From a checkpoint of a small image captioner.
Model: 64-pixel images, encoder activation gelu, encoder widths [64, 128, 256], decoder width 320, decoder norm rmsnorm.
Training: 8100 steps, batches of 64.
Data: trained on regions of photos with short descriptions (Visual Genome), 203450 training examples, 2.5 epochs.
Rows from block 2 of the text decoder, named by matrix and row number. Rows with one number belong to one attention dimension. Each number is 500 + 40 x the weight over its row's rms, rounded and kept within 0 to 999. All counts start at 0. Numbers have three digits each. After the name is the row's rms in percent of the matrix's.
# v: attention value (decoder.blocks.2.attn.v.weight, 288x320), inputs 214-319
# proj: attention output (decoder.blocks.2.attn.proj.weight, 320x288, transposed), outputs 214-319
v.139 102:549500499484418556484456500500500575500500543500469534515543539530500464500500560408500500480511500512528474515438507570500445528500540529487482572500457458500529523389405500462500557530547514427376556500384376500477491434500500516448500499482500577469500538449498546464500383537480500464431562478500521500500500485500
proj.139 101:531529500500477500417437553426500500468500485524474500490500467409534500500532500500514640500448463606492423466399494500502529485491500492540500493500485521525500509500405470500500522487492500504550496472431482614556500464558485550570500512496489500534493500454483544500500489440562547526523536500556551521398500490437
v.140 100:500500500500500500439500500500421508484464500500500508528451553450542508448514539550500461500593523500487500500410510471473500465467468500500444451552456508429500456540500535500523482523484503401500500497500577553469550539544433482513500515392527580452605535480500500466500530500481500588535475477500500500500519562451
proj.140 103:499462463434515500495517564502492576475551518491566500490506545500425438500500607500450500611472489500528546524538573490549500500607436626500465525431498552430540395432500500500500489502500552510491443532505481500500461462500458455477470472510500541464518500567488522500504432493485491500540523578500500500542500550574
v.141 083:453494520408461534507508569477480500500500592422510500500472500521590450500411492507561535468412500500439500500629500524492520500516500496539500500500542612500378542475500548500500500495439446557572478500492440496575500500501439446491500426500500470500504500544441540407500476536388500457496500544412500504588439489456
proj.141 087:512468523600592500494435516544500525414483450500451467500427453549522449500552533541500460500517487461560457500500449519521500491500535500428437500517549500528508563500518533501455543522412500566453497492550456500496488500483486500446500479491453498487500456500528524554465514502500533510500487500428480477414548500478
v.142 098:500500490500495456508557539446506500496493500517544514509463498523480479520433500437589419463500500500500500543517444548521443445559500520476540500488480500500467529500500527415500500496414500462500500483565525500500558362500476498500519447500509353496507510500500500413528500500502479450500500500500505537500570478500
proj.142 094:420500505546500489484500488491614583500509500497469469455497519478454515500500556500490486587521485578500429514470581500451500524500500561446535437438500500507500520447579447506488476473534434490480409500558540500446425491507582513483500538586536435554469500500500482500449374495456550517538529519426500500472431500484
v.143 100:540500519503500536406500500462397499517502546480397500505404500486473504427455500500536493468490500502500541545500444464430423500557469432500513576500401500519500600535500506417500514498551416499500500500500508506527503468494500455525435495509504547500500500500460454513428500500500500452570553500500500542500477500502
proj.143 102:500433489500500541500454519500555514500500536500512500556524426500480500587507569500556492500504533477495482501443500500505474500497500500587530483463500500500489515491465474515500500521558514551500500563559510469500500500564527465558500500532478500516544439500531560500484395533500500430500500513500597432435530514613
v.144 120:578530497500356500468537575564500465559500500500545500520524530462578513475500414556449422500534500500500468500500490503473469475505454500500500500506451500480538498511479553538493534500531500500513488500436509446500503500428500500441398490511484559441496482500493447502500474500508500500522500448479481445484366528500
proj.144 120:464475500470476375511568500484435500526542500516532402483518500415500500478462500496500500472500488521461503432500457476539430500541500507576507554475528465538531497466500500428498500537460397569500469500503504500413500545500541500572500500500493500510463457462422497551445558502513500565552562466500515500527500519494
v.145 107:500406490500536488429434454500525500534500533514500500499500492512357612509483546500569500554447396467451528500516479500517500559540500500500500500500500547549472500565481496501500500500500558430498500478487492514453498500482522500562453452500500400430456454500484500511453578500469401449533500523526500500509500508532
proj.145 104:487522564496500486494536552496518500461500500532486531425489500500546528484500500469498458495495500481500623500496500476455452500476500437479500518567490540462511545457494438500538500512523504500477506500536391500489485585514544500394500500502500402500482538451539485523517405490558500555586500489509508442466420487500
v.146 100:480537539477542457458530441500413463510524542440532489531500486500593500500500500546500476427500555500500500500555535492476500474500500500510500513500545514500475547500579500473500466515500523481518541500500425465538613621500449466499467434549500563496575530485525553500500563463500571500500519581501488494485540545525
proj.146 097:488548500500532620497500456500517500485607544415514577410547532541500510529435500521474451482500527500500486517445499500554484518452524488500535533546500465587500532593576471489500500458500502491500495554500589494498500457484459500565500500462472500550500500466503496500464552502500505584476566500498537500447532506500
v.147 092:515509467513470500400544500458500494539471454507620500466500538536500500547502481499500500500500541500512505500590558500558507500500459425500500468471497500500500500400512493496477500500500452553500500538457475476571499459526546483574480500500500500536473490500442498500542553500500460568500451515428600529555500500491
proj.147 099:510530502500535466499500500534500500500479518472500531521500442500432419505500444500504500478511500496500508517465500432425465500500500433462449549425494482500500522439519468500477540500500559566393500500542500507463500500547505500504582477500479408500510500468495500532500510461498538443538570500500523556500525540509
v.148 106:540500480433570470500552628500485496577451500500479500500495500573478466500500553428493500500500560528500513455566496500510493521477500546469506493500478532422401500642500500500404473495465487500581491483561470527541518519447549438511518480474436519536494363539540500448516453517500495500492480500536566524447541500469
proj.148 105:486472569461479500496547463570524488453500500471560565500546593507485421500547500500500500500500484548514442500486500500500476500450500493558500547572539487500477480422482500475458526489618486491500477500451478442457465510500483543543605507544407500435460524569574500563500511509513416582500500526500482464452501528527
v.149 107:475500538524498465500500527556500546400500500534528475458500553444420513531436500474499508565582465447568556543527500471458493500501500539487499463521500481489585453500500569484453500500494424454516403534538470472521500521561500378481514500535407532489432500476500500559520500490470483488596428452500527488500500410486
proj.149 113:468500457518480560450451474551500548500503492491500564507453464448472479500500453501587553500500466395500477511500534500444539506514466430500488531418500509444448493500553460429523500500505469473500500406568515453500455461370504500526460550498505590504501500406498447511500499500502500480521460558500500555529542577534
v.150 099:504500464456500500560500477500500500500497500500500500462471421462535427490524604464537475493494500500421627514492500433541438500460500489421492500578500500604500500528545571500429442500500565502500502500543517416492568492498500523520500541533500519468472500439548560441482541541530500500454375415500500501500500435597
proj.150 102:500448380500564515483518500433500471500442554504556505547499524417498480500475500487474547503508531591511464456451500468496505434500501495500500506515437500502481504511549479458500500479500509500493500510413486501484500567530500396511553532500480500500518543526507454512512472482497447593500398493513484500500533529455
v.151 101:500500466500395505601512504551500500485557441486500540433500464526472477500497539476500442414449439442544448434556477584490564475524500527500486511500490492501494500498583547393504531450484494533500496500503567421500502542465467521520410443500491500596487491575440507500533525500575500488500481521417500500500500500454
proj.151 107:479518629500425490569500501500500542432500500492480526512500500545419500500519473500497500543562507500500444538415533449572485500427416510500569469500500470526500474537500473517509565544449506472548507533529496502432500478500457438539542500492604559500502510440500355500500448506488500450555441454568580500563560491561
v.152 091:509503456500440500589552500577515500433500469500500441500500575500416503500573530569500571500552559568554432509429500500500511513407500511500509468488500500492497463500500441481499500500540500500500569530579500557572500500434493560539458518493509562481517451512445500540537558498523538500500477500394573500423549562473
proj.152 097:500479500523479500529500607450553542500556500584549571501525498551361507564447462500500456468522515554505587555500483585470491498500500468535528488517450500512538500500498582492458552500555500523500487476438521500474503467500588501562500506500479486521479653507602518485486481477489478530567559504500462515407500500500
v.153 090:500500500466510500500470500558512500467495500543440545560504504546400500500437513524586500446420500500500558500500533612500500520500434516538500418493572500488439500514500444403500500549424598547500500500440500506568500512500402500500499500443553505500530500483500500500500500579458500505539499559500465528458569500500
proj.153 102:569500500409500531497500436556500523500500500568423487402495476533484500524500422542440503500436520500500479570500500541486500500386500500451500500411473500500500500500517473500590446505524497479559510500500500559488446489551477411500500500493500537499500466500562468500531500534507519500500500500500500528499528540500
v.154 105:507570501533529500461463539409500547500576437454515496494500454500575500582500471521488500517502545478500514424500543572495541408500511500419500567567565479479532500461481486423500513500500439421500500530502436500513457494452588465517536500440415516623441500500573445534469536481482500500500500500500506548500480564536
proj.154 107:500500513595480492505500459572426473500500425500565440451500500486516513520500460500498451535502500500500379487500500500471529500523500500475500444496485543499479500540500539500413501500522500457500500504519599460440414412447500457520473500500531579544500500500444463500500475564388500503500548500514535578496526465450
v.155 100:491454469463536424500564440538452534500497525495445491399517538521489535482497504480500483435472554392500500500579501500544473494555578500500473500412554506549386500467516500553432500500500500500580473428528500567500569493500500509500500548528510484435476445554500500500460527538500500509451500500539580539507500459500
proj.155 103:363472518540500464415500497481519458554433526595500505484477500489500437468560546566531500498577490500411494500490500504500500500570516502482500531500557489565465608504500518457541481522500500465548469458499500488500541480471471500517500472440521485533459535500500475567500500447488490500500484497440510583500573500500
v.156 102:471553466453500500500500578500468438523500500553520434660500469500461500500542477500521496475511529564509500510483500551471500496550441500546499495421492532500387460500446500468500523500444518596462599485466500603488500411500565486476500567491474488507500526461500523472500519500499449528500469570499546541500543474500
proj.156 108:500500530535554500435515477482448513500500500449503400501500523530537420532500523500531566500500455513522500484575500500523500540484582500448436436464500575490500526471444537483500500576500475527481456424488477515475504500551546522438576477531464500540500442527511533500553500485420566500500475500559427424500461491500
v.157 093:500500394430439490500432472475538557476500459500500500423500500523444494500500518522479500454344500451539600532491530467538500488592502471500519577500500559505540500419578493485500472471472530491557535469417500578509500537500508500500484509577500545500500446500555547523561491494444499457500500511540500456500498500505
proj.157 097:517562549516458437497478500510510471548550500469503559515464577500471473461492500500500545500500500500539480491421548521500524500559533468500465500500551552498593461479500523459465589500498500526527575580500573510484500500499519532500586500514516520431500481500500455500535500500440500500413500608472500565475549500427
v.158 108:500567549500500515500519490500496500574589535482462500535484455500500400539434500569500438552491500504515438527530440500569485467529500500500462565500522500545537464500500542590563462539522565510500479419551498500442500546507500465500533500500500453503500500567456471500465501479418489623572560411562496576500404500519
proj.158 115:531618518500532500522586505529479520559568455604498500427538440488550556413455441523485500500448439559579500447500490573500567518501509500500475466468457501563441487467484500447500500500530479500401500589529507500465500421503500515487520500463500500526551500500500464500500500452437554500466500483500477489550563410434
v.159 107:529572535500535483500562478477551500459521500577500540453451500500529485500564439528481541488535504542501500538429487524580555500449500500506543500500501410489572500500565479500517455466575531460527511478500497500412500486481524500454478491442500504500441553521500418500499476524500506434485628500537500500512484500363
proj.159 107:535579500500481500506500442552451527504500457500555500431538500500500519508569480526552518502472540509459497437532500500485509512471460500475500588500547446536496423555459486534423571500521500529500501478500441500500500500543563593528459437531454480500500479500483453535535453500455517500500468458500425576516500525443
v.160 096:543500500500482467478500500574466475514452511499522519493489500494442500459500514441502583500500461500500500469500495476451545508500500530507426404435561430537489469500500500500506547500459500478531457460500500591522500472429500588452500483494500480414500437500500463500500540467468443500513533489449511472517498500506
proj.160 103:486500434565505500500527500613500500500500529566495532458449484500440365553450534500496500441473523500432500418503559476500498412433399512500550505500500468500460467500524554500500500495510535504500500526506500445550500500500498493480498500500538510483525500500588524448428417494507438377555521500494445556500501534500
v.161 101:500502504500500500421547429560530503500475462452534529553500455489509482483500459550500468522514468464479577558513500461424526500487433500411548545500434500504456555500500500563608543486446464500510470436440500442500620500500496443521502489599503500500480630500545513500500500452500500500517500500500500424500554500436
proj.161 105:460500500463500502417451529541502575469500450539536471500500500500539537500590396544496552559500576500568503402500500536463500507482500526500500454482500500547500451504439547507545473474431491475495539428570500459533539500545463500531508524491483509534548433489494500469500500524491493500486512500500455412575500500587
v.162 097:429549500469484525402505500500472500473500500500500457500615500500402421500572500552482554372544500500500500500487500566564500517500491581519533500478493500512500500490506500403480437493559499500500500522475500500500506517457517510451500547500531503509612506533572494500500482571559500488553500510494370513500481500433
proj.162 102:552500613502467484500500490425479503500500468471480500500435485500500460500477500534417434457425619535566501500500500466437516500500597458500426599500500500500415586500500500544383515497568529500568500415557500506456493500517560578555402554500500563491477500515500487472495510475457475495608550494500514468500471517537
v.163 093:453400442501585500565517500471500500556524500500500494466444522564502592500500500489503500475500477511465528488528479522542500580552501553500500575500533441543500500500483509508468500579451500500500465513503526500556535517472480493528500533500612500500500481500458523570500520472548557502505503610460415500400513428500
proj.163 095:515411504506500445500573550509500508500495515522626500500500505444486529439473500500437564402510470500500525466442531466432446548467500500500479505500476500468501525500556461500421519465500493546452446506457500532474533500485478487477511489483560515537500415489526479486500469581604500500516449528500569500461482500583
v.164 100:527500500447455522392500477437516542439500537426500524554486500500561516500500500426500500442482520500484472530455500500436500519500476519518500489496514469470550500483529532449504500500500478501500552500483500500510605500500500436500509500505500500536508420500487500500500544545493450500500469465500455500607500510500
proj.164 097:474470500490505500500495402500500500500564571464540500487459569500479500626463494440500500525497522610463500500420463500500500500466500500461481562449543442500462582588539441500500527500500484528500502531583487549475576438505502500470514500542500500562455561457434500500464500500500561500556509500500575500482513500500
v.165 103:498500500500500485461485435493500476547480500483516519562476500490538540452500453511571501599515488522500428472500500500500448514496417514500470466500500500438532460497469489513500480549500440534459500500500500547446499526473500519500524478457500511510458562500549427486493500477383500466499438539500500457519500525500
proj.165 104:526500509568500535531469463476500500454536459505468468569465450500579478534500469479521597500497520500500500539603466467440512473551512396450398521436500522447500504500500452502447530456433433499497450542509500527525500475500500500485507545512509437403500517505388564499387500500503500421504585500417580459484571569513
v.166 093:472551579534511509500505502536418530500500497517496587574554458500466444500500469481556401433485500483500500422446476533500516500501500500435441449467500500538462641543562453429500492506500500480497516537450491474500550461500478457510468456500500504500502593500500497510487531543518528567487500583492443500539573502500
proj.166 098:474500547459491500500500500500500447479484464569487500500535441500580548479497491500526546500500500475470527544500463500542500500456551449500563500513394426500500500469444450500543589581500509408592465500500531500421473500500500428477518518410511546569500500500500536500610481549543500491500449500597500513500429476419
v.167 104:499599500446562474467568500500504500431491567500480483549500538585557496409529529500500461500500507514500500546556426540476500500479500589426498533500511411454568487500475504500500500548512500510500448434500500514532440439556551487512500530500543569443500504467496531514514466530500501500500436498573517511497526500540
proj.167 106:581500467500535525500503567563532492574478500489462500431512500500488500500472500500536566500500558535462522500500444492500461500515500533500500619500500570500454599500578465481496500465530411488500500500500500539487500499550480579500580504565500403502552448500430574407500535483512470500625513555545413512500500500488
v.168 102:500500479514489548543545486562533499457428500489500548418500556439462457548475422525549591500398500449500500419525500517554445439482468473495433491500511500477545499587513494632500449500500526545393500500500500500444500500480528500541500500464500441500500489500500443500500470464482484538500463540500535500511476459555
proj.168 104:500551473572485548550543468500533500489539465499500447559500431500519500496444500500500509500486487511455582534476462517490500498500500526500521461519500500467500500481439500456539520530456510530500569500492500500458470500442500500461482500548520500500500515500517508505500511468590445464459483492500469487522461500424
v.169 104:436500521500529492515511466500588450500506590500500464500536516500447567492500508529500558545442500432500540472516431500516562463500500521519500410499495503493500537512500563500499564500486499461494500548500452658528470500475592491514538500596448417465400505500449500525529495451470500502477500493599500532493478500523
proj.169 106:500505591512461441507500500500500526500494480469475500500461500489539463605431576492522500499453500532463447552504502494500585538558500471500578500485463597419500500480500463500521493534577476500417555480500491500452510500506500514505472500500472491458461475512500402500418425531515544523538517464484500494506528575513
v.170 109:500500500469470437491500542500463484495530524466500485500534439451530500530464520508500500500545455572500454519478500582509433532546461501468500546500528411558468499500449523475500513500440472490507510570527458451489426435500519437472500448465500551406595491458460568496529445500500530500504500517500500521527500500500
proj.170 108:543546500500525542508584500466430565527462505500501534451518586501516489557579463547516500500444500462500500500600535517559500436428506532526445500477497460551568500500478479510472448500556500461520431446412470523462454537478436500417419496514517500500500515582500591500500500500554500500500480501440449500553456457534
v.171 095:500554488482500545504546423565524528521500500500456573500500472489500526500495500500528510500397608578500372556500546479500500506500430519485490490508434500576443522528525548500484499500426472454535464486464474500491512495500441500500485500499569536460516451500500432509464500513477500500576575500500483507558500428500
proj.171 098:473510500500520493578476553500438515500453500569500448416414499591549500500522426471429500500500570522514504485500500500459559453500482462470520552500523491500427500500593419563506424542500455500500500542560420566546545547539500500474585500500519500391389500500478500483414467473413563515552544562500580525500463463507
v.172 114:496442500571522503515459505563447492500506484385544500522508500500492479561407567523538490500500534517538542483510442447476500514521545445500508494489524500518481448500459424544526441500511571590500500500433500497498560500513500473537521569500500519529529464545500469489495465498435477525504500514519500525500590615450
proj.172 109:490508500477500500483513500500521534500472500590570500525480517489532496492446476600423521500508500513500577558429564495454500572500517571500500542429564485456528524427477500471496504496448506460501464480560500561471440476500519502487462416456536479605500581500500500500500500533555541471504550539524544459454500423420
v.173 113:500468336425545500556500500571500500500595431445529428571551568464547568442456473500531500480478520557472513521455570433520482508494468557600469462502482438598416475500490434402476500500451561450433500547427426499469468426527500500469570476480500510500485560474484502485481500478386489563500520480533500526576575498521
proj.173 111:570518552500526542442506465500538500497500496452539461533540490491500421547500530540500500561460474565462500424500506500494548427434500536486427500500500493449508500500500484498500451599378437478500409426495447576500500503475555497407500500525513500413500500529476519407480488540515500466525500500500479462472558500500
v.174 106:484587572520477553458475459443500500500500500493533505548500525500527564500537407552562500500500547486449500555541573500500500520500472571453431524500469445436500556517490471558539524487515500599500500526500501445593515501553500500398510510546444474497500500500544409533583500480500486593500442469581564521500500585553
proj.174 106:504455500518500563467468489510570542516502500548539509545497535526500546558504382464500500540501500500513446448429441653500478530519481500486484478400449573500500500371525500449527465500510567450456469547520500503457509500524458517462507500537500521500500403486469500493454575391473500500500526543412409560500500500500
v.175 102:520515422500562500540585428474559527530463550500500500394455465500577500531500500500478547500451500571547500500463491500500459513527500499500432494478486531513500565433504471500466500625500500500541530545500500491500441476533452500500500539500500563423500500596482500512569502518535500500375500558561538491461487440510
proj.175 106:500473400527470500500527515500428417472500528477546567536500500529500502425582500500468498482525411500571447498411438500500530525498494500500478500514500537498600521410500415546466525500507552537501536500416448477496500535456444443510520500500442500405439500500536540552506500522547407550500470634500477504513439497456
v.176 089:541500549516430500552500500500540500539546530500500500496500500539524500528500505520509438500500498498500500462500502500500560473500403504466500421517448462526561500501500636494486535500591400595522476415534550500457500479541463570535500529500500500439483465568470500555500569500452426532497500482500500527500570465469
proj.176 101:488500500500445504557500500501587553500467500505489497500500500516531523410500547381560489509537479500524550453500477500551500505474519500445500525500491486529498518500420446500444500470494515500406507472514480500520468500534491534500500396478500446581545496500621512496500472426500519525571500607500414500442523500490
v.177 104:533434532544533461501500425464492500500490464467473513500494484500503500491507452598500485529521543500500471532500541500524480500417520503561388513500500542553450499500437439500504501483455500414500458479456500414507542500500500528500495541562453500543537500500403483500500534510428500500479539500478568500556558460435
proj.177 104:496533500495500633502500435500531539458500564386561594441500500500515491518537493527512517542483513444493518405500534580517493510498500500418479502500450400500507565500430500448505500522413500469443476500585500550515465518500500446461464598493598483500537445500500532470500500528491566486464436510500451512500500523414
v.178 095:468519474500500530553463497500465541500485544491406404532500459562488472548500496497446440500500453517500395475508500496365500543500505487501477477500473431520521500553576540478471478522514500524496462424510446487554500459532431514500562504440492584463456500509500453580501393565500580500564500473413500500509495500500
proj.178 091:587500425500525568516529500500500507485498500451410556510505516570500480405373421438491587482500478501549477500495517457463600500542500463628506493555559445510500457456563483500534463446500478545551500446516500500494500541460438512500481458447499500554527503544397481528500500500500500500441500500530472555494463494485
v.179 094:500588500431567484557500582521500500500500481474479523471500500517559500499500570519478550526500540500486500503411465500504530500500538500456585500491515543498463507527558517576608500500500500500500500500500502598463620500500613428496551506525508549500635500452546548500531578477478500500519457490480500500467500413500
proj.179 099:430530500483488500578524500500549500502463500519517520541500580552541553453544516495534484500500544573610500491528500566545500500500502515473500500601502483500516500500494513500456500526472394500500500572521495500500498500524596449531500484500500513488557534516480500471415445500499440635561514500500484500525476577500
v.180 103:439505495510482500478500500542530529468500500494500500452528531523500496500500459532487536500500532426505500500500576500545570499445528472457557401516447390500542589479500500500519438549477557445500500500500463500541500467504500490452505471491500558477458486506560523477580507501395507478500445510500461495465500456500
proj.180 103:500513445548497483478457500500493566464524500443555500527500557441535514564500424472541500500487500592474468500500500493500499500500500524364590500500500500479475619541500524500500444477500500500419500500500528537560536437541501506569541459563500512500514500500475454514531543500500567476384545550500505534465576564518
v.181 098:518503420500433531530500452500508474500500497500455500496500500481455473416500500577468500490444500514500481500425568516532500526500523552526519500483451503500500478429519524422500510462500500560539513529500500472459364500475528519567541511467500500561500579571500499514469444475508500504545483498500527500500495462500
proj.181 100:500500500527500456497500500500569535534579548498529477500554500500466468500500521500500458441471500500500500433542500553451500402477500500461501488466500500485500500500500501553472546546487428500500479502555500592505475541540500500623506527548476534402550500601546444503530500439535509533483500513439447500457614481464
v.182 114:564582497464592500424500532500463480528508520439500587500495462544527474500522509500500560500482500494473489500500500515500429500500500509500518473452500500525500500522576465507531500500492534500483483475447539500520500500610463541550500435523591527486504469500500466560581500467493530495416500500480500500470435508469
proj.182 111:447555500524500500520567398500466459502500500508411590487575500500500565500500565563406490500534500447500562481500566468524500524548513490527500530618500554528496500558500435537592516500562500500462553493541556500500519472469500527430540556500477500500500464553522500530560459542500478553500525449470530531500415500489
v.183 108:471552536501461500415507500500527573469487575419500462532520500504530439549500447587500520477470480451527483522562526500530603539500500558501500500506502500458544537500468601555500482500548500489522470458529500497500507510481491500500500551500450500508505470473469500459446500392520495500507554500503500547467500519500
proj.183 100:501560547497516520501470500512513537487500522463500520500519477463506500428528551500519500500606540528485474461521496500500500462500500543477535500520490500539500500578500500544500500538465443529529500500595544502445500558500549508500571500567547500500500500422500500494497464434378539527500486500488390500601519454500
v.184 112:429540500471501500500549500486397488408479500500500505435500540500417500552500520607449548562445473469519593570539474574500500521500469512478500537458536493465528528474528380462556472500459500500403547441508500518500550551500544527474500477500500500458466397500478426437500500550484427500491433439553480558500500447500
proj.184 107:474504436526500505500500455500482574491500573460465500573500461476500546556500398500467500486543500568605500509581479500432500533557500484519500527557522518500500447500500560450500583511509529500533586495494500466536513529467500500500536515417458500500474444493500500561500510500482461500500491500500500564508440488482
v.185 112:508451463502527516562585500540557492469515451491541467500500505546451583565436477512521469517466527562472500542586500489500510500560483564406500519512500540589500535532455485371478537483558483500477499576460414511463567459488456435614498500515553587506500435492489577500578446462540457538493500503488480500500529468518
proj.185 105:603448500548465541556538500513585516500500500500560500510519505577454485469509490588529494500452525489541500508580500500500506467442500500557481522500551537500483531500514506500500465500500441475479500521545500500435503517500465538546538498501485531500463592535500464488425590607456533464563575503500475496489456541437
v.186 108:478537519500551500452504502594499471500537500488454432500472509500500434445500513500500491500500460524447491434580484494500512500544517515474500568485496463493562500466571491433435510474500563585496500500548414539500444456620403500500465500500500529449500500498472500552420500501500500521500494509576493462474500508500
proj.186 107:500498588500472446528500500500474515500405507500476500533456526500557457525476433539490561449500504500529485500621506500506471414500474466581500460577553484538486434482540528492507527456591472542427482534547534500500496553500440511548522500523500515500549500500529470481426429583500551533597414551517458508489512500500
v.187 109:510535433494464582447441500511508500548500500500538500468500531401500498512458535500437423522502544405494490425500500479551510509482477500566540500497440470465500465465463556567523399500530500463496500490500538511500564474540500595500453561413500552552536481473462500545500482547498494419500478511489415409500500531404
proj.187 112:523500505500500500593496484461482500452520500519459482500588536500456500500405584559529608482487454527500570500500533428500514490500528562557534503562419500457466491555472570460496534454448526500439500500604547473398437500500500501524462500561469543416500500530425479547500501500524500558500474500500499524468512492533
v.188 090:493500516486406496500500500511564500491572526544444500488529500502565500483550500500500495414500500544440554429449506500530534474500524500500559414519572551500500500503500461448445508500502448514448500471420552500489509509521554526500500513500500566558508500443500484500547545415500445578500500500500501447520548500422
proj.188 096:517528490462462465500537534548500418500500500500500467410547486540500500545456380520599500546483571500500513481500389559500500466427500500500510512500486500500500500500429500503464560500500500574528509500525541500500525483580509514500485556398432467500511548479581497433560538500431524516500500500586449528518500537519
v.189 095:506500500494500500510538509564443335514471500517512560500461565500426477500484463475500516516500502500500483405500512500500586540525542432455500561447482464533500500598500500510499509593608412483568457500500500476493465507500481532524510428499502488488500450507514500517548469500500454542500485550409484497473604537446
proj.189 102:500491500437547497500500488516500537547512538497550548549513500500500457489500592468540507500574559446500599500549500554448531534428500477490546482516471488500519500471483479500500474524430563468459500536515526433500509536500500513518565531491500500500577532500500500546500543476469500471500500415599509471480456464552
v.190 113:500500500468438609487500500501500503500500543518500437509515542393500455536492526500508549556503500549436513562428500500564518560589500500500578575525530472464479490500465453469512500500558503505529500500479413500551500500548513487500506552500515458458500518460572500497426471535500528522411482532521561500500500500520
proj.190 114:500512500500480432492438476480493500500547565430532500433437500527500556541593500527538418500444500500447460500561524517434559553476500508492500444484467542493500480559500500537546465535590530541500483419469475526385544551466500536538523571527458507426438440422500481526568452466471562515443413520461410466526478500500
v.191 112:524514458500475500421520500513500554500463532500434576500498463506650500465500418494533559500582454472476470497481500495544449478478506492468452442500484469507500544412500500473444481538438427477487522481485499472500500533432597456394485555557520536538562518500500431475428473501428483500500500530488500433454443526417
proj.191 107:517500500469552500518466464483400500446500500500506519500503503500500500571500500468444533431512470610500481500512494468500500456500556500413471500500488461482511498500375505493545506562530552500500418500511538441500487500426486578531497561513500559530500500643451477500476457589500513500466500496500512413557500519500
v.192 102:496425489506556500503510451500359515539537402535472500547447561534507500516457424500472500458500480546478599531500491429500500540500500527500500500500485500500533504492500500500482458573500500500531493545575493414476470500480500505445420500459540546564500500425500500500507549500500500500500509525543500510505560500500
proj.192 105:512522483500475363544500519521424449542559500504501468413534500564412500461497482540477440500500500500457490500473500500515537509440421508458500442500458500552500494469557495500500500500476482501473500478426500500511417511500496446500588500504539515500490519512463500534513511500501562433419500500537444525497500417500
v.193 094:489526500510487539472551465419514469540500555482519500556580500549465528500506433483461500506461477500437572513500522500470443537488473465548485513489526519425500533535574499502519444442451500550508485419475490543500500467500548500465500529501555517500500564500500538435500511500550539500500500490473500467542395554559
proj.193 098:500501560466455500469498548500500504491629465457526500542459500453500417521523500481489479433452500478500465511466500505557500401474529563491475500471536500577494484469504500550500543548467565525573517438472494561519541509500500475487485500487413576523500500409500465536529516565475521594495525500488500500467478500569
v.194 110:500500572500500490500331500441505466500476544511500500440500500458478537461482492523668500486445500500500453445444500470592529507487400536500500500500433455542447560460500558437500519521527535538488456500500387438500527443500518500500500539482438562572462504497455446500487493504538500511504517500500524500437500469498
proj.194 110:500500517500500474527494500600543587402495485596552498500484579500517572554546512448561544500500500519500500500494524500506497555495500442608510614500500520441517544448500521500538458480506497580500447387537500482500419533473512476500579482520562603449500500426565460507527381441490515537500590509497585463484500544500
v.195 102:500500557401500551522460460508500531500501572496576500525500500500571408574525500562500577490500477485397500500512500507500478500487500576586512500500465500506461548503486485575529495465536527500500500451513527540462528429504545512500500564465482500572500509468550521518510481460500500424490500499525500506436500500431
proj.195 099:455552518500425539464500500474500546495370537508548578511568500461500509502500490501498436500462457556510495564500500500574500475500534426500461502500502522500484514484449494544500570500486567533500500500500520442548462508549452549500476464512500500500500498452489465500521438500564585480501537500500500524440434498510
v.196 108:490500474475509516510500510500545476543480510467469455443500515542500569480500481566470457473500529531524456429505490562425522500464481481512500500567556500432462457474532462530404436388500566537529524470500500525500500477534500500549500500500491559447444542500486496533500500520561492431470500582476519505578484533500
proj.196 109:500480473500500563503537448500608500464508467501458500500555476500512471500556523500559460528500502560532500500507535500419543500577495463485463460572522552417484500474482500412530548500500516581517486511540448489500489588547534490564500550537500552504520500514470496603500466442500535500502427500486407500458503473429
v.197 099:500498500552500500519485500589520480547500505521413500500500512500500500500500568506500412536500558525500536540500563500502486500510500500500552500500558443521500500500415564457565566412463453500500485567459500492500461453437500525501437534611474494500500449530500560542547500517571554500500568491413501564485492507472
proj.197 099:479500427500518460500452439500469471500500500507459500464536458545461553500464522500500478456500549471500500540500494500500500516500500500500500500500538443605445468552440516489500500440500512481562500482524492500572500500472560444413477516442511530546583491500527398522500548500527529420469548500462500500500417500438
v.198 102:493488424434524577500500499500500549468427453500500560557459500440530530500583460559482500554500499500452554606445524504543554471441500425500476506500500524500444389496525487500500463452500500481500462613525500530526561500500500572500560471470529468500524500533529473412500500480492563500515500500500500625511531491508
proj.198 101:436500461553563502500468433500500482538416474515490557569552489509500500583532553488478453532533493527540500465587493500461617507497522405439510500465500487500507500566487481520471577480492464500492546550487557536524509500500469424533500500457466585380447508588566516500534500500441500500539521570403491451519446543537
v.199 101:453492449447508536430500443564542546471452476413500406484426440516559512506443574543527500446525500542500500500494487500500500480411526460500443515513534577489449521540500459524529500500455554500500500510454487506540472563431500517500500500494486566500533500500500500507493522487500500479469434472485471596500548559457
proj.199 098:545500553598560564520513516409575578489490483601500476500531482500488467500538497540457460500516548543530500538451450500525510500451450500571544531556500442526500557439500500500500500570547540531500500513463500500497438500467502502590500493612512486474563477500493566500474546500470549500541430490433492500497478500552
v.200 108:500414441472607500500492563460514490564500500500517455500518478499519500492471512559456435517514500500500519500500500412476500453467517422471549491404534500500500550476500552402531460500514539530570495500539503486551500509520408471500462470562562441518480479486507500570480500500484500507472512520468415411606500484500
proj.200 111:531500540462547500589505500506529437490459486461500577468523491500534510446517499454460488417526465419500513566500500557500500521465532500520490500500521504450488580491590500500469499500554553500543446464500565500599442465497500546490523474500468500443500567539467489518532518500500469500500454465504500527525500483515